config.toml
model = "contrastive image-text model"
dataset = "photos with spoken descriptions (Open Images, Localized Narratives)"
train_examples = 101725
image_size = 32
crop_scale_min = 1
horizontal_flip = true
translate = 0.06
color_jitter = 0.1
cutout = 0.4
tokenizer = "word"
vocab_size = 4585
loss = "softmax"
embed_dim = 128
encoder_arch = "convnext_v2"
encoder_isotropic = false
encoder_norm = "rmsnorm"
encoder_activation = "squared_relu"
encoder_mlp_ratio = 2
encoder_inner_norm = false
encoder_moe = "top_k"
encoder_num_experts = 16
encoder_moe_every = 2
encoder_expert_mlp_ratio = 0.25
encoder_experts_per_token = 1
encoder_shared_expert = false
encoder_patch_size = [2, 2]
encoder_depths = [3, 6, 3]
encoder_widths = [64, 128, 256]
encoder_kernel_size = 7
text_encoder_causal = true
text_encoder_width = 256
text_encoder_layers = 8
text_encoder_norm = "rmsnorm"
text_encoder_norm_position = "post"
text_encoder_activation = "silu"
text_encoder_mlp_ratio = 3
text_encoder_head_dim = 32
text_encoder_fused_qkv = true
text_encoder_bias = "none"
text_encoder_qk_norm = false
text_encoder_parallel_block = false
text_encoder_inner_norm = false
text_encoder_positions = "rope"
residual_init = "scaled_by_depth"
optimizer = "muon"
muon_scale = "original"
lr = 0.026
momentum = 0.95
nesterov = true
orthogonalizer = "newton_schulz_5"
adamw_lr_other_params = 0.0013
grad_clip = 1.0
magnitude_pruning = 0.5
steps = 5500
batch_size = 256
epochs = 13.8
lr_schedule = "wsd"
decay_fraction = 0.3
final_lr_fraction = 0
warmup_steps = 160
weight_decay = 0.01
adamw_weight_decay_other_params = 0
Rows from block 2 of the text encoder, named by matrix and row number. Rows with one number belong to one neuron. Each number is 128 + 32 x the weight over its row's rms, rounded and kept within 0 to 255. All counts start at 0. After the name is the row's rms in percent of the matrix's.
# fc1: MLP up (text_encoder.blocks.2.mlp.fc1.weight, 768x256), inputs 0-31
# fc2: MLP down (text_encoder.blocks.2.mlp.fc2.weight, 256x768, transposed), outputs 0-31
fc1.217 073 [128 160 128 166  75 128 141 128  70  59 128 128  75 128  74  83 139 162  73 128 128  75 153 141 155 179 128 128 119 128  67 128]
fc1.218 099 [163 199 128  81 167 100  85 149  56 128 128 128 128 128 128 126 128 128 128 136 237 128 128 128 197 128 128 113 128 138 140 173]
fc1.219 104 [212 149 122 128  55 128 128 128 178  60 128 128  70 128 128 128 128 116 128 128  98 128  60 128 128 103  72 143  75 204 128 125]
fc1.220 111 [174 128 128 143 128 128 128 128 128 128 163 128 128 128 128 128 111 145 207 128 150  56 128 128 128 114 128 229 128 128  55 128]
fc1.221 107 [ 78 128 128  28 128 128 134 126 128 128  81 129  75 133 117 128 128 116 144 128 129 255 100 128 128 128 128 128 128 128 137 135]
fc1.222 103 [128 152  20 128 128  96 128 128 128 128 195 128 187 121 128 128 128 128 155 128 128 128 128  93 136  66 128 128  92 128 171 128]
fc1.223 079 [128 128 128 128 128 128 162 128 128  67 128 128 128 128 136  72 148  88 139 128 128 128 128 112  47  74  36 128 167 128 121 119]
fc1.224 108 [128 154 128 198 126 128 128 128  97 128 160 128  75 128 158 183 123 128 115 158 128 135  92 109 128 150 128 151  81  74 106 166]
fc1.225 091 [ 91 186 128 196 128 177 128  58 128 128 128 128 128 111 128 128 145 128 145 122 128 128 188 128  56 128 128 104 128 118 109 128]
fc1.226 080 [157 128 128  85 128 182 128 128 128 128 128 144 106 189 169 173  79 128 128  87 128 128 128 128 144 130  90 128  98 128 107 133]
fc1.227 067 [113 172 128 128  52 128 164 128 128  70 165 128 159 163  47 113 128 141 128 176 128 128  92 170 164 128 128 139 128 187  80 164]
fc1.228 087 [ 81 128 128 144 128 128 135  54 144 128 128 128 128 128 128 128 128 128  26 129 128 147 128 145 128 128 128  82 154 105 128 128]
fc1.229 114 [128 128  87 128 143 128 184 128 135 128 128 128 184 159 128 125 128 205 125 128  92 128 128 128 121  73 128 173 128  98 122 128]
fc1.230 094 [152 182 128 205 128 111 128 128  93 128 128 119 142 142 128  51 128 192 219 104 128 158 128 128 140 128 128 128 111  94  76 128]
fc1.231 080 [183 128  88 128 128 144 128  60 128 171  69 128 209 130 150  97  41 128 128 108 128 132 128 171 128 133 128 111  79 112 180 161]
fc1.232 086 [ 91 128 128 126 128 111 128 128 216 148 128  97  97 160 100 128 143 148 150 128 128 110  92 128 176 109 164 103 128 159 111 128]
fc1.233 088 [213 104  90 128 158  91 128 128 167 114 128 128 128  99 125  96 128 134 128 128 128 128 156 128 128 128 128  58 114 128 128 128]
fc1.234 097 [160 107 101 128 155  87 190 128 141 161 170 128 150 128 101 172 128 105 122  26 128  93 128  78 128 128 128 128 133  75 128 142]
fc1.235 087 [182 176  86 137  81 128 214  65 150 128 138  66  81 128 128 128 128 115 136 128 100 128 128 128 140 101 128  87 155 128 154 186]
fc1.236 107 [128 128 128 160 128 128 126 128  60 128 181  96 142  84 128 115 125 128 144  62 128 124 128  87  72 128 153  82 128 128 104 112]
fc1.237 110 [128 128 128 128 101 128 160 128 223 115 156 136 128 128  85  36 121 128 144 128 128 139 164  75  53 241 128 149 128  84 102 128]
fc1.238 115 [128 128 128 128 128 128 128 128 169 154 128 104 128 150 128 162 189 102 128 128  64 128 128 128 128 128 128 128 138 128 128 128]
fc1.239 057 [128 128  86 128 128  84 128 112 101  97  98 164 128 128 124 140 128 165 128 128 128  94 128 170 128 128 128 128  53 173 128  94]
fc1.240 106 [128 143 128 108 123 128 128  78 128  97 175 128 104  48 128 128 128 128 147 117 162  67 128 179  75 116 128 146 128 182 128 128]
fc1.241 098 [128 128 128 128 128 128 128  82 195 129 182 128 128 128 106 128 128 128 128 128 128  77 128 128 128  80 160  94 128 128 128 142]
fc1.242 124 [228 177 160 139 128 128 148 128 139 106 128 132 128 128   5 128 128 128 128 128 128 128 128 113 128 173  54 128  88 169 190 128]
fc1.243 098 [128 128 128 141  35  80 128 159 191 111 140 128 128 128 128  52 128 161 128 128 128 128 128 128 128 169 128 128 115  93 128 128]
fc1.244 096 [182 172 128 128 128 164 156 128 107 121 128 128  89 119 138 128 167 128 100 174 128 128 128 136 128 151 128 170 166 109 128 128]
fc1.245 096 [222 159 127 128 163 128 204 128 128 128 128 123 255 153 128 135 128 128 128 128 137 128 128 128  99 157 179 128 128 128 128 128]
fc1.246 099 [128 128 128 128 191  69 128 128 117 128 128 188 128 128 172 128  50 128 128 128 128  72 161 128  98 128 128 174 120 127 185 128]
fc1.247 121 [190 128 128 128 163 128  69 160 128 128 128 128 128 128 128  98 100  81 128 128 128 128 150 170 135 128 140 156 128 128  77 128]
fc1.248 105 [149  79 117  74 128 128 111 129  45 175  81 187  28 101 206 171 167 112 157 124 169 128  36 140 185 114 162 128 155 104 135 116]
fc1.249 083 [128 128 128 122 128 128 128 128 128 128 128 128 138 138 128 123 128 128 125 153 128 128 206 128  63  64 103 104 128 128 128  77]
fc1.250 083 [ 85 128 128 128 166 152 134 218 137 161 128 128 126 128 128 153 128 128 128 128 128  43 128 128 128  79  55 128 133 128 147 128]
fc1.251 096 [128 128 128 128 128 132  95 125 128 103 128  33 128 120  28 186 185 151 128 128 128 128 128 128 114  29 128 128 128 128 128 128]
fc1.252 094 [120  86 128 128 128 128 176 128 128 218 128 128 143 128 128 128 128 128   0 128 100 128 128 141 128 128 128 128 128  54 128 128]
fc1.253 111 [128 138 128 128 141 128 136 128 204 116 128 128 122 101 131 130 168 128 128 128 144  12 137 128 128 128 136 128  85 149 128  86]
fc1.254 078 [128 128  82 128 128 128 128 128 128 128 128 128 128 128 128 128 124 128 128  87 128 128 201 128 128 128 128 121 128 135 128 120]
fc1.255 107 [128 128 128 128 159 153 128 128 128 107 128 200 131  92 180 128 128 128 128 164 128 139 128 128 128 128 128 128 128 128 128 140]
fc1.256 138 [131  64  99 128 128 100 128 164 162  72 128 128 128 110 202  91 128 128 128 128 128 121 128 128 113 128 128  85 100 175 152 128]
fc1.257 099 [104 128 128 133 128  61 128 128  86 150 103 193  84 185 128 128 139 128 106 101 108 128 121 128 191 154 128 107 128 147 206 139]
fc1.258 097 [232 128 128 128 137  95 128 128 156  74 128 128 128 128 128  58 201 128 128 128 128 102  92  86 129 125 128 128 128 128 128 128]
fc1.259 082 [179 117 151 128  72  82 166 128 128  72 163 128 221 128 128 128 212 167 128 128 128 142  86  53 128 128  97  56  81 160  78 128]
fc1.260 095 [ 15 128 114 151 201 128 171 128 128 128 128 128 128 128 113 128 160 128 128 128 128 188 140 128 128 119 113  80 128  66 118 128]
fc1.261 099 [ 86 128 157 152 166 159 128 128 128 152 148 128 128 128  76 160 173  75 177  79 100 128 128 147 128 128 152 148 216 128  83  76]
fc1.262 090 [151 161 128 128 159  99 159 104 128 134 141 128 128 128 101  59 128  61 137 128  98 128  86 128 105  39 110 128  90 128 128 128]
fc1.263 070 [128 128  81  68 128  69 128  89 128 174  95 128 128 128 128 200 128 128 130 105 128  81 141 171  90 128 128  80 128 163 128  63]
fc1.264 104 [128 161 167 128 128 128 127  34 128 128 151 128  86  88  57 113 149 129 113  54 135 208 114 131 128 142 128 136 145 149 128 137]
fc1.265 089 [128 102  98  85 128 150 151  76 128  93 128 128 108 128 109  86 118 128 128 151 105 128 161 128 126 128 128 161 128 124 128 101]
fc1.266 061 [151 128 128 128  97 128 142 104 178 128  82 128 167 128 119 153 128 128 157 227 103 128 141 164 199  69  88 143 128 152 128 118]
fc1.267 068 [157 128 128 128 128 128  48 128 129 144 128  97 159  68 128 128 181 128 128 128 169 128   6 128 128 100 105  56 128 128  68 128]
fc1.268 105 [128 130 127 119 128 110 128 143 128  67 128 128 128 128 151 128 128 128 153 128 125 100 128 246 101 128 128 128 128 128 128 177]
fc1.269 091 [ 66 219 128  84 113 128  93 116 183 128  98 128 190 201 128 170 157 128 128 160 123 108 128 128 127 128 102 128 111  99 128  87]
fc1.270 113 [128 126 128 165 128 151 128 128 128 128 204 128 128 128 141 130 128 128 128  94 195 128 128 128  89 105 107 159 128 149 128  72]
fc1.271 099 [ 90 173  84 128 128  55 161 128 108 158 145 128 128 141 122 128  52 128 128 128 128 128 128 128 143 128 128 128 167 130 128 128]
fc1.272 097 [141 128 128 128  84 172 128 128  45 128  73  65  51 128 233 133 128 182 129 128  41 128 135 128 154 217 128 128 128  85 128 128]
fc1.273 100 [142 128 110 153 128 119 128  94  77 128 128 128 201 159 128 128  46 117 128  92 145  77 138  90 128  98 128 110 126 128 161 128]
fc1.274 085 [152  74 170 128 187 172  72 128 108 128 128 128 128 178 225  97 196 116 128  69 226 151 144 159 128  94 172 114 139 184 132  92]
fc1.275 110 [149 128  65 128 128  85 157 128 128 192 167 128 219 128 128 125  60 128 163 205 128  67 201 128 128 128 108 128 128  68 128 181]
fc1.276 125 [128 128 128 150 133 119 128 137 158 128 128 128 166 147 218 137 128 128 128 128 128  24 129 139 128  57 145 128 128  90 128 150]
fc1.277 091 [128 128 128 128 128 128 128  83 128 128 128 128  86 128  40  90 173 128 128  91 128 151  94 128 128 216  77 208 134 128 124 128]
fc1.278 087 [128 128 128 126 174 128 163 128 128 128 128 128 128  88 128 128 103  58 128 160 128 128 128  71  73  79 128 196 128 128 128 128]
fc1.279 114 [128 128 128  77 169 171 128 118  46 128 141 128 128 128 156 170  88 155 162 128 164 175 174 136 160 105 143  41 118 185 128 185]
fc1.280 090 [114 128  79 128 128 133 106 128 128 176 128 128 102 105 190 203  82  86 111 128 128 153  95 128 128  75 148 163 119  73 128 128]
fc1.281 132 [128 128 128 167 155 128 128 128 128  83 114 128 128 128 128 128 178 128 103 125 128 128 128 128  86 128 128 128 128  97 128 128]
fc1.282 102 [128 128 128 128 128 128 150 109 174  78 128 128 131 128  78 150 128 128 147 128  85 100 128 128  85 128 128 137 118 128 220  57]
fc1.283 084 [153  99 128 128 128 151 100 128 128 111  83  88 162 128 197  95 221 125 128 128  97 128  88 155 156 128  89  88 128 128 128  74]
fc1.284 121 [150 128 128 128  96 155  73 128 108 114 111  38  77 128 204 116 128 103 162 128 131 128 128 122 139  80 175 179 124 104 128 128]
fc1.285 075 [172 119 146 128  25 142  95  93 131 214 128 203 128 130 158 162  70 147  66 159 111 137  78 128 128  77 128 124 128 153  77 170]
fc1.286 090 [ 90 126 143 164 128 128 128 128 128 160 128 128 128 174 128 128 128 135 128 198 142 128 128 128  83 128 128 128 128  72 128 128]
fc1.287 106 [128 158 128 110 119 128 128 128 158 169 109  85 128 183 109 128 128 128 114 128 128 128 131 128 179 186 128 146 203 128 128 128]
fc1.288 079 [128 128 128 128 128 114 220 128  96 128 128  26 120 128 128 128 175 103 128 128 128 222  99 128 128 128 128 172 128 128 128 243]
fc1.289 116 [174 128 128 158 128 104 128 128 131 135 113 128 128 128 128 162  18 128 128 128 128 128 128 128 128 128 128 108 128 121 128 128]
fc1.290 129 [142 171 128 128 128 129 128 128 101 128 128 146 128 128 114 170 105 128  70 119 188 111 128 185 199 143 128 128 128 151  96 153]
fc1.291 094 [186 112 128 128 163 128 148  67  51 128 128 128 128  88 128 160  69 115  88 128 179  62 128 128 128 128 128 128 128 129 128 134]
fc1.292 097 [112 128  63 125 157  32 193 128 128 128 128  95 211 128 176 167 128 155  97 179 128 128 128 128 128 128 128 110 128 128 128 128]
fc1.293 103 [128 128 103 117  75  73 164 164  86 128  95 128 153  84 128 128 128 100 128 128  85 128 128 128 128 224 128  62 128  89 164 128]
fc1.294 070 [167  59 128 170 128 128 120 209 128 128 157  91 128 128  52  73  76 128 128 167 168 106 128 154  67 128  89 111 108 144 189 128]
fc1.295 095 [ 92 141 128 106 128  97 128 177 128 139 128 128 128 128 196 133 128 127  76 128 128  38 128 128 128 128 128 128 128 128 128 128]
fc1.296 086 [135 141 128 142 128 128 128 128 125 128 128 162 128 128 114 128  95 128 101 128  80  51 128 128  99  44 128 128 128 105 128 128]
fc1.297 088 [128 128  91 128 134 128 204 128 142 128  62  56 125 180 128 172 128  95 128 128 128 128 128  78 157 128 128 222 128 132 128 128]
fc1.298 104 [128 128 122 116 114 128 128 128 128 128 148 128 179 128 128 128 150 108 128 173 115 128 128 177 128  26 128 128 128 128 118 128]
fc1.299 099 [153 128 105 128 124  87 164 173 131 100 128 128 128 163  89 128 128 233 140 100 128 128 128 173 128 108 128 113  73 128 108 150]
fc1.300 088 [ 80 224 127 112 128 128 194 128 128 128 128  59 128 104 105 128  86 128 128 128 128  87 148  99 128 128 128 166 128 128 128 119]
fc1.301 132 [151 134 128 168 128 128 128 128 128 113 128 167 128 111 128 128 128 128 128 128 128  64 128 201 128 128 132 138 129 128 128 128]
fc1.302 102 [128  75  98 128 128 128 128 132 128 116 128 128 185  98 128 122 128 128 128 128 128 128 128 128 128  83 128 128 128 128 128 128]
fc1.303 099 [128 128 128 128 167 128 128 128  97 128 128 118 128  67 184 128 128 128 128 128 128 151 128 135 128 125 128 174 128 128 238 128]
fc1.304 098 [128 128 124 151 102 128 128  94 144 164 128  77 194 233 128  91 128 128 137 103  78 199 140  77 128  94 128 135 128 119 128 128]
fc1.305 122 [128 196  49 128 128 128 128 128 173  13 206 127 128 128 128 143 128 128 128 128 183 128 128 203 144 148 128 128 104 162 174 128]
fc1.306 114 [118 123 144 134 128 128 183 143 128 154 208 128 135 172 193 118 128 159  48 141 127 175 128 128 128 128 181  89  71 128 185 137]
fc1.307 122 [128 155  82 180 128 125 128  85 128 182 128 128 128 128 119 128 128 128 196 128 128 128 128 129 128 128  60 120 128 128 176 186]
fc1.308 093 [128 107 128 213 128  79 118  99  93 133 128 128 156 128 128 128 128 128 128 216 128 128 171 163 161  68 128 128 128 128 128 128]
fc1.309 098 [128 128 128 128 128 128 130 128 128  39 165  70 128  92 128  60 128 166 153 143 128  90 142  87 128 123 128 190 100 142  89 184]
fc2.217 056 [ 87  64 128 164 167 128  49 128 128 128 119 128 128 122 128 161 161 128 128 128 128 177 128 161 128 128 173 145 128  83 128 167]
fc2.218 130 [166 152 128 128 128 128  85 128 179  49 128 101 127 128 223 128 144 128 169 128 109 128 128 134 128 168 128  89  85  56 128 128]
fc2.219 105 [170 128 128 118 128 128 114 128 128 128  83 128  82 187 104 108  56 196 102  44 128 128 128 135 165 138 128 128 128  68  86 128]
fc2.220 106 [128 128  94 112 109 178 128 151  79 128 144 106 116  83 128 128 119 128 168 128 128 142  90  98 128 126 128 212 111 128 176 125]
fc2.221 122 [150 128 227 128 206 128 156  97 128 128  95 193 128 158  99 159 186 145 128 168 198  50 128 128 128 176 128 189 128 128  64 128]
fc2.222 095 [128 128 203 128 128 180  84 128 128 128 128 128 198 145 128 128 128 128 174 128 128 128 128 128 122 182 128  19  96 128 128 102]
fc2.223 062 [200 128 128 128 138 128 128 128 128 128  79 128 221 128 164 157 128  77 128 128  66 128 128 126 128 164 133 197 100 128 128 185]
fc2.224 086 [124 128 128 128 128 127 105 100 128 172 120 191 121 146 153 154 145 113  68  86 159 128 133 128  71 128 113 128 128  95 108 193]
fc2.225 116 [166 128  92  64 128  70 128 128  63 128 128 128 128  97 195 190 117 145 128 128 128 132 128 157 128 128 100 214 131  73 128 128]
fc2.226 063 [ 81 140 128 128 128 157 183  79 103 128 168  67  83  68 128 128 173 128 164 108 128  86 128 128 166 110 153 128 128 149  88 110]
fc2.227 042 [128 128  40 128 128 210  97 128 128  90 128 128 128 128 161 128 128 159 169  56 128 128 103 128  78 167 128  80 151  98  56 128]
fc2.228 090 [218 128 230 128 128 128  90 128 128 188  92 128 128 128  71 128  74 128 128 128  63 128 128 173 128 128 128 128 128 128 128  70]
fc2.229 131 [128 128 110 128 181 128  80  95 128 128 131 128 141 193 128 144 128 128 204  86 128 176 161 128 128 128 128 117 128 130  84 128]
fc2.230 096 [128 128 132 128 128 128 128 215 128  65 128 128  82 128 128 128 128 204 128 128 103 128 128 128 112 128 128 128 153 128 128 128]
fc2.231 059 [128 183 171 128 102 128 145 128 128  71 128  65  62 214 128  80 128 128 193 159 173 122 128 128 128 128 128 128 128 128 128 128]
fc2.232 073 [ 69 139 174 128 159 140  64 118 151 163 128 152  59  65 170 128 128 128 128 128 115 128 139 128 128 206  80 177 166 115 168  64]
fc2.233 077 [128 128  41  67 152 128 128 128 128 128 128 128 128  76 149 128 128 138 128 128 128 128 128 128 128 128 128 128 128 134 204 128]
fc2.234 080 [ 93 160 100 169 145  92 128 137 108 128 128 180 128 128 201 169 127 128  71 128 145 160  92 105 128  93 114 170 208 128 128 157]
fc2.235 071 [ 65 148 128 186  78 128 108  82 128  95 128 128 128 128 128 128 135  90 174 146  97 234 128 128 182 128 128 128  80 162 157 128]
fc2.236 126 [128  80  63 128 128 185 128 103 146 111 155 236 244 129 186 128  89  61  99 128  82 128 194 128 142 128  96 143 128 105 128 112]
fc2.237 102 [128 173  65 128 125  84 128 128 171 197 128 128 189 128 201 155 128 138 128 128 128 128 128 128 106 100 128 128 128 128 128 128]
fc2.238 113 [128 128  99 134  75 131 128 188 128 128 176 100 128 100 173 131 128 128 106 128  71 163 128 128 128 128 180 128 152 128 128 147]
fc2.239 039 [163 128 128 128 128  87 128  97 128 156  36 157 171 234 128 171 128 103 128  97 128 128 128 128 160  96 142 128 128 128 128 121]
fc2.240 090 [212  56 131 128 148 128 128 128 128 128 128 128 136 155 128 195 128 128 128 128 128 128 185 168 152 128 128 185 137 128 128 128]
fc2.241 083 [132 128 128 128 128  93 132 192 128 128 149  96 128  96 171 145  87 215 128  42 128 111 128 128 128 128 128 194 128 128   0 128]
fc2.242 163 [128 131 100  94 128 128 107 128 185 128  95  46 128 166 168 140 137 128 102 128 195 128 128 128 128 128 154 128 128 141 128 128]
fc2.243 071 [128  94 128  69 154 181  70 116 128 128 144  71 128 128 128 128 160 169 103 128  90 128 128 128  81  91 128 128 128 128  62 187]
fc2.244 090 [154 128 110 157  64  55 189 148 136 120  91 102 166 153 165  85  98 192 128 100 128 105 174 128 128 128 128 169 101  65 102 128]
fc2.245 105 [128 128 128 117 128 128 128 110 128 145 128 245 158 128 128 128 128 128 128 128 128 128 128 132 128  61  83 128 128 128 128 136]
fc2.246 095 [128 128 130 163 128 128 128 120 128 255 128 128 128 128 109  71 128 128 190 128 128 128 128 128  63 128 149 128 132 128 128 121]
fc2.247 103 [128 135 128 128 128 164 128 128 128 178 175 128 128 188 128 103 128 128 102 128  91 194 128 105 117 128 128 246 128 128 128  51]
fc2.248 092 [114 157 168 128 128 164 116 111 150 160 110 109 170 198 102 128  93 128 177 128 128 128 128 133 151 128 150 128 128 197  84 103]
fc2.249 081 [128 128 128 192 128 128 157 128 139 158 128 128 127 128 128 200 128 128 128 128 225 128 128 207 167 128 164 128 128 128  84 128]
fc2.250 075 [ 83 158 224 102  52  74 128  62 133  53 128 129 151 128 128  91 128 128 211 128 228 173 128 112 128 128 128 128 128  95 128 128]
fc2.251 097 [ 35 128 128 128 128 128 187 128 128 128 153 128 117 167 128 159 173 128 175 133 178 128 224 128 128  58 128 128 186  96  50 116]
fc2.252 100 [ 52 128 165 128 112 128 128 128 128 128 128 114 128 128 120 130 128 128 184 128 128  59 128  81 128 183 128 221  77 189  67 128]
fc2.253 138 [128 128 157 128 128 128  98 157 147 190 136  96 148 103 128 128 128 128  95 146 128 192 115 160 128  82 137 128 128  51 128 128]
fc2.254 100 [128 128 128 155 118 128 128 154 128 128 128 128 128  80 135 219  42 128 128  75 128 128 128 128 128 128 128 168 162 128  34 128]
fc2.255 116 [118 128 204  70 184 136  23 128 137 128 170  78 150 156 128 128 128 194 128  75 128  83 128  92 128 128 128 128 128 128  88  91]
fc2.256 133 [155 128 104 128 128 134 152 135 111 138  33 128 128  15  89 150 128 120 128 128 112 170 144  94 164 128 128 126 128 175 232 128]
fc2.257 078 [152 122  49  68 128 128 128 138 141 167 128 124 199 148 108 128 182 128 138 163  75 109  76 150 138  76 196 162 128  47 163 128]
fc2.258 106 [231 128 128 128 178 132  74 158 169 128 105 128 128 183 128 128 128 130 110 128  97 128 128 104 102 145 161 183 128 147 138  97]
fc2.259 064 [128 153 128  76 160 128 128 154 128 180  85 128 162  71 128  87 128  85 183 128 128 170 128  79 128 128  42 184 128 128 128 128]
fc2.260 115 [128  78 115 147 127 128  51 128 128 128  72 116 196 128 128 128 128 128  85  92  57 121 165  96 128 135 128 184 128  99  47 209]
fc2.261 089 [128 174  62 128 108 128  94 128  94 141 114 128 161 128 186 167  70  89 128  76 128  73 165 128  93 128 104 128 128  99 128 167]
fc2.262 070 [128 161 128  59 191 116  83 128 128  66 184 128 128 128 128 128 128 128 128 128 118  51 106 128 128  64 128 158 141 174 128 128]
fc2.263 052 [128 128 128 128 119 128 106 128 128 128 128 128 128 128 128 128 128 122 184  58  98 128 125 128 123 128  73  74 128  98 128 201]
fc2.264 104 [167 128  98 128 159 128 128 135 132 128 128 124 209 128 128 128 128 158 128  90  66 110 128 186 128 128 128 180 160  90 115 128]
fc2.265 076 [128 128 128 126 128 163 177 128 128 153 153  82 128  92 191 168  98 128 173 128 152 144 128 128 128  99 128 128 103 128 128 128]
fc2.266 040 [141 128 172 164 128 128  85 128  70 108 174 131  56 192 163 128 128 128 143 128  56 128 128 148 128 128 128 101 128 128 131 128]
fc2.267 047 [128 128 173 117  46 116  75  86 128  70 128 214 128 199 217 128  57 128 128 128 128 128 114 128  89 128 128 128 128 128 128 128]
fc2.268 088 [128 128 128 144 128 128 128 149 128 128 128 128 128 111  51 128 128 158 128 215 131 128 128 128 128 128 128 128   7 203 128  92]
fc2.269 068 [143 128 146 128  65 111 128 128 191 128 128 128 128 143 187 182 128 128 128 128  78 128 128 128 176 154 128 129 128 128 164 128]
fc2.270 116 [ 79 128  94 128 103  64 118 190 128 128 132 128 128 128 128  77 105 128 128 113 128 158 123 128 128 187 128 128 128 128 128 128]
fc2.271 112 [128  96 198 162  85 128 128  99 128 172 128 132 111  96 128 128  85 131 185 128 128 152 181 197 128  93 128 128 153 128 128 110]
fc2.272 088 [128  95 157 161 149 128 128 128  89 144 128 128 199 163 128 107  88 128 128 128 172 128  98 128 153  61 128 128 128 128 179 231]
fc2.273 089 [128 128 128 163 128 128 128 239 107 128 128 142 128 128 199 160  93 128 128 100 128 128 128 207 128 128 128 128 128 128 113 128]
fc2.274 069 [188 150  62 150 128 104 100 128 128 156  95 128 101 191 115 128 128 142 154 128 128 128  67  87  89 128  76 174  70 105  91  89]
fc2.275 107 [128  62 133 149 128 128 128 128 128 151 128 128 122 140 128 128 207 119 128 128 213  79 154 196 144 134 128 117 128 128 128 128]
fc2.276 133 [128  20 161 128 136  30 144 103  90 136 128 128 165 128 125 128 128 146 128 128 128 128 128 128 128 206 128 182 191 128 185 128]
fc2.277 091 [ 85 128 113  79 128 194 128 128 128 100 128 128 211  53 210 128 128 128 163 161  63 128 128  82 128 128 128 119 128 128 128 128]
fc2.278 080 [119 142 128 156 128 189 128 128 159 198  67 128 128 128 128  90 128 124 135 128 165 128 128 218 163 128 134 128 128  98 128 128]
fc2.279 109 [140 155 104 106 102  94 100 151 128 189 143 128 165 166 179 128  97 124 128 143  85  78 128  87 128 161  75 158 128 133 128 109]
fc2.280 072 [103  94  80 128 128 144 107 105  79 128 128 164 128 184 128 148  93 152 107 128  99 111 103 176 133 146 128 160 145 144 141 104]
fc2.281 134 [120  87 128  37  59 128 114 104 106 128   8 128 117 128 145 131 128 115 128 128 155 128 108 128 208 128 188 172 154 128 154 128]
fc2.282 086 [199 160 128 128 158 128 154  84  83 128 128 128 131 128 195 128 111 128  86 201 128 187 128  95 128 128 128 177 128 128 128 128]
fc2.283 062 [175 166 176 138 162 128 213 128 168 109  79 180 159 101 128 157  79  71 128 128 128 130  86 128 128 128  66 128 177 128 128 192]
fc2.284 098 [143 188 128 143 173 128 128 148 136 128  83 128 148 128 128 121 128 128  78 128 134  93 128 128 128 128 130 150  97  82 113  72]
fc2.285 067 [119 174 128 171 128  84 128 128 128 128 128 110  76  98 128  63  95 139 128 128 128 128 176 133 105 143 128 172 100 112  79  38]
fc2.286 108 [211 128 140 140  47 111 128  94 128 128 128 128 128 183 174 128 128 128 128 128 209 128 128 128 208 203 128 128 128  37 128 132]
fc2.287 110 [ 75 123 128 178 128 128 128 193 116 128 128 128 128 128 163 128 128 128  64 128  63 135 177 128 111 128 162 217 168 153 128 128]
fc2.288 122 [128 128  98 128 128 155 128 194 128 147 204 106 112 162 178 138 128 176 200 128  47 128  44 128 128 128 128 128 128 128 128 128]
fc2.289 137 [111 128 165 128 115 128 109 128 128 160 128 146 176 128   0 123 120 128 123 155  81 128  52 167 128 128 128 128 128 128  96 128]
fc2.290 127 [128  92 167 128 172 128 128 147 128 128  76 189 159 165 132 108 147 137  69 190 142 128 145 128 128 193 102 128 128 142  99 128]
fc2.291 088 [ 93 128 128 128 128 152 128 128 156 178 128 128 180 128 128 128 128 128 128 128 120 128  37 128 103  96 128 128 128 128 128 128]
fc2.292 083 [180 212 144 128  97 128  64 150 115 128 128 208 128 195 128 128 128  80 128 128 128 149 128 164 175 128 128  24 128 128 174 128]
fc2.293 086 [128 184 128 128 135 131 150 128 128 131  93 128 128  59 168 103 186 128 164 158 123 128 134 174 104 128 143 128 156 149 128 125]
fc2.294 046 [128 182  91 121 128 183 191 128 128 151 155 128 115 147 161 128 128 128 175  98 128 128 128 160 176 128 118 128 128 123  74 160]
fc2.295 080 [214 128 174 128 128  80 128 128 173 128 170 216 154 128 128 128 115 128 138 128 133 128 128 174  88 128  80 128 128 128 128 128]
fc2.296 092 [220 119 124 128 128 128 128  53 128 195 159 128 128 107 160 128  41 134 128 122 128 128 198 128 128 128 128 109 128  98 128 128]
fc2.297 081 [128  46 128 114 128 221 128 181 169 133 128 128 148 128 165 128  71 128 209  91 128 128  97 128 128 204  34 128 176 178 128 177]
fc2.298 119 [128 128 128 100 164 128 128  79 128 128 128 159 199  93 160 128 120 128 168 128 128 128 128 136 144 128 128 128 128 128 159 128]
fc2.299 078 [128 150 128 106 128 100 128 179 188 128 128 149 104 224 128 162 128  72 165 120 128 128 157 104 128 176 141 128 128 128 180 170]
fc2.300 111 [128  87 147  74  79 157 134 128  88 128 128 138 188 128 128 119  56 195 113 128  72 128 183 128 128  46 165 128 128 144 107 128]
fc2.301 133 [106  54   7 108 128 128 112 128 116 128 209 128 128 128 137 128 128 128 128 128  68 128 128 128 117 128 197 128 128 128 128 128]
fc2.302 118 [128  73 128 119 161 193 124 128  83 216 128 128 128 128  96 128 151 128 128 128 118 128 138 147 128 139  86  42 128  70 128 167]
fc2.303 116 [128 128 128 128 128 161 101 128 168 128 125 128 128 118 128 123 128 167 168 128 128 116 128 128  77 124  88 144 128 179 128 128]
fc2.304 086 [162 161  74  97  95 128 172  66 128 173 128 156 128 128 128 192  77 128 128 145 146 128 213 126 199 128 161 132  78 159  62 102]
fc2.305 131 [128 165  31 214 126 141 128 207 176 128 128 128 128 178 128  77 128 128 142  46 142 169 128 128 128 116 187 207 128 133 128  56]
fc2.306 095 [217  94 209 160 179  93 128  75 104  44 128 128 128 140 180 152 128 128 110 107 192 158 128 128 128 150 101 204  71 128 128 128]
fc2.307 142 [165 226 128  20 128 179  46 128 151 110 128 128 128  79 128 176 124 177 158 128 128 167 149 137 153  30 161 128 128 128 166 117]
fc2.308 065 [147 119 128 128 128  76 128  69  89 128 128 128 153 103 128 128 128 128  92  48 115 128 128 128 128 128  85 128  98 110 128  83]
fc2.309 074 [128 209  84 185 128 153 128 128 105  89 128 173 103 128 190 150 128 128 155  68  73 197 149 128 128 128 128 125 128  98  83 128]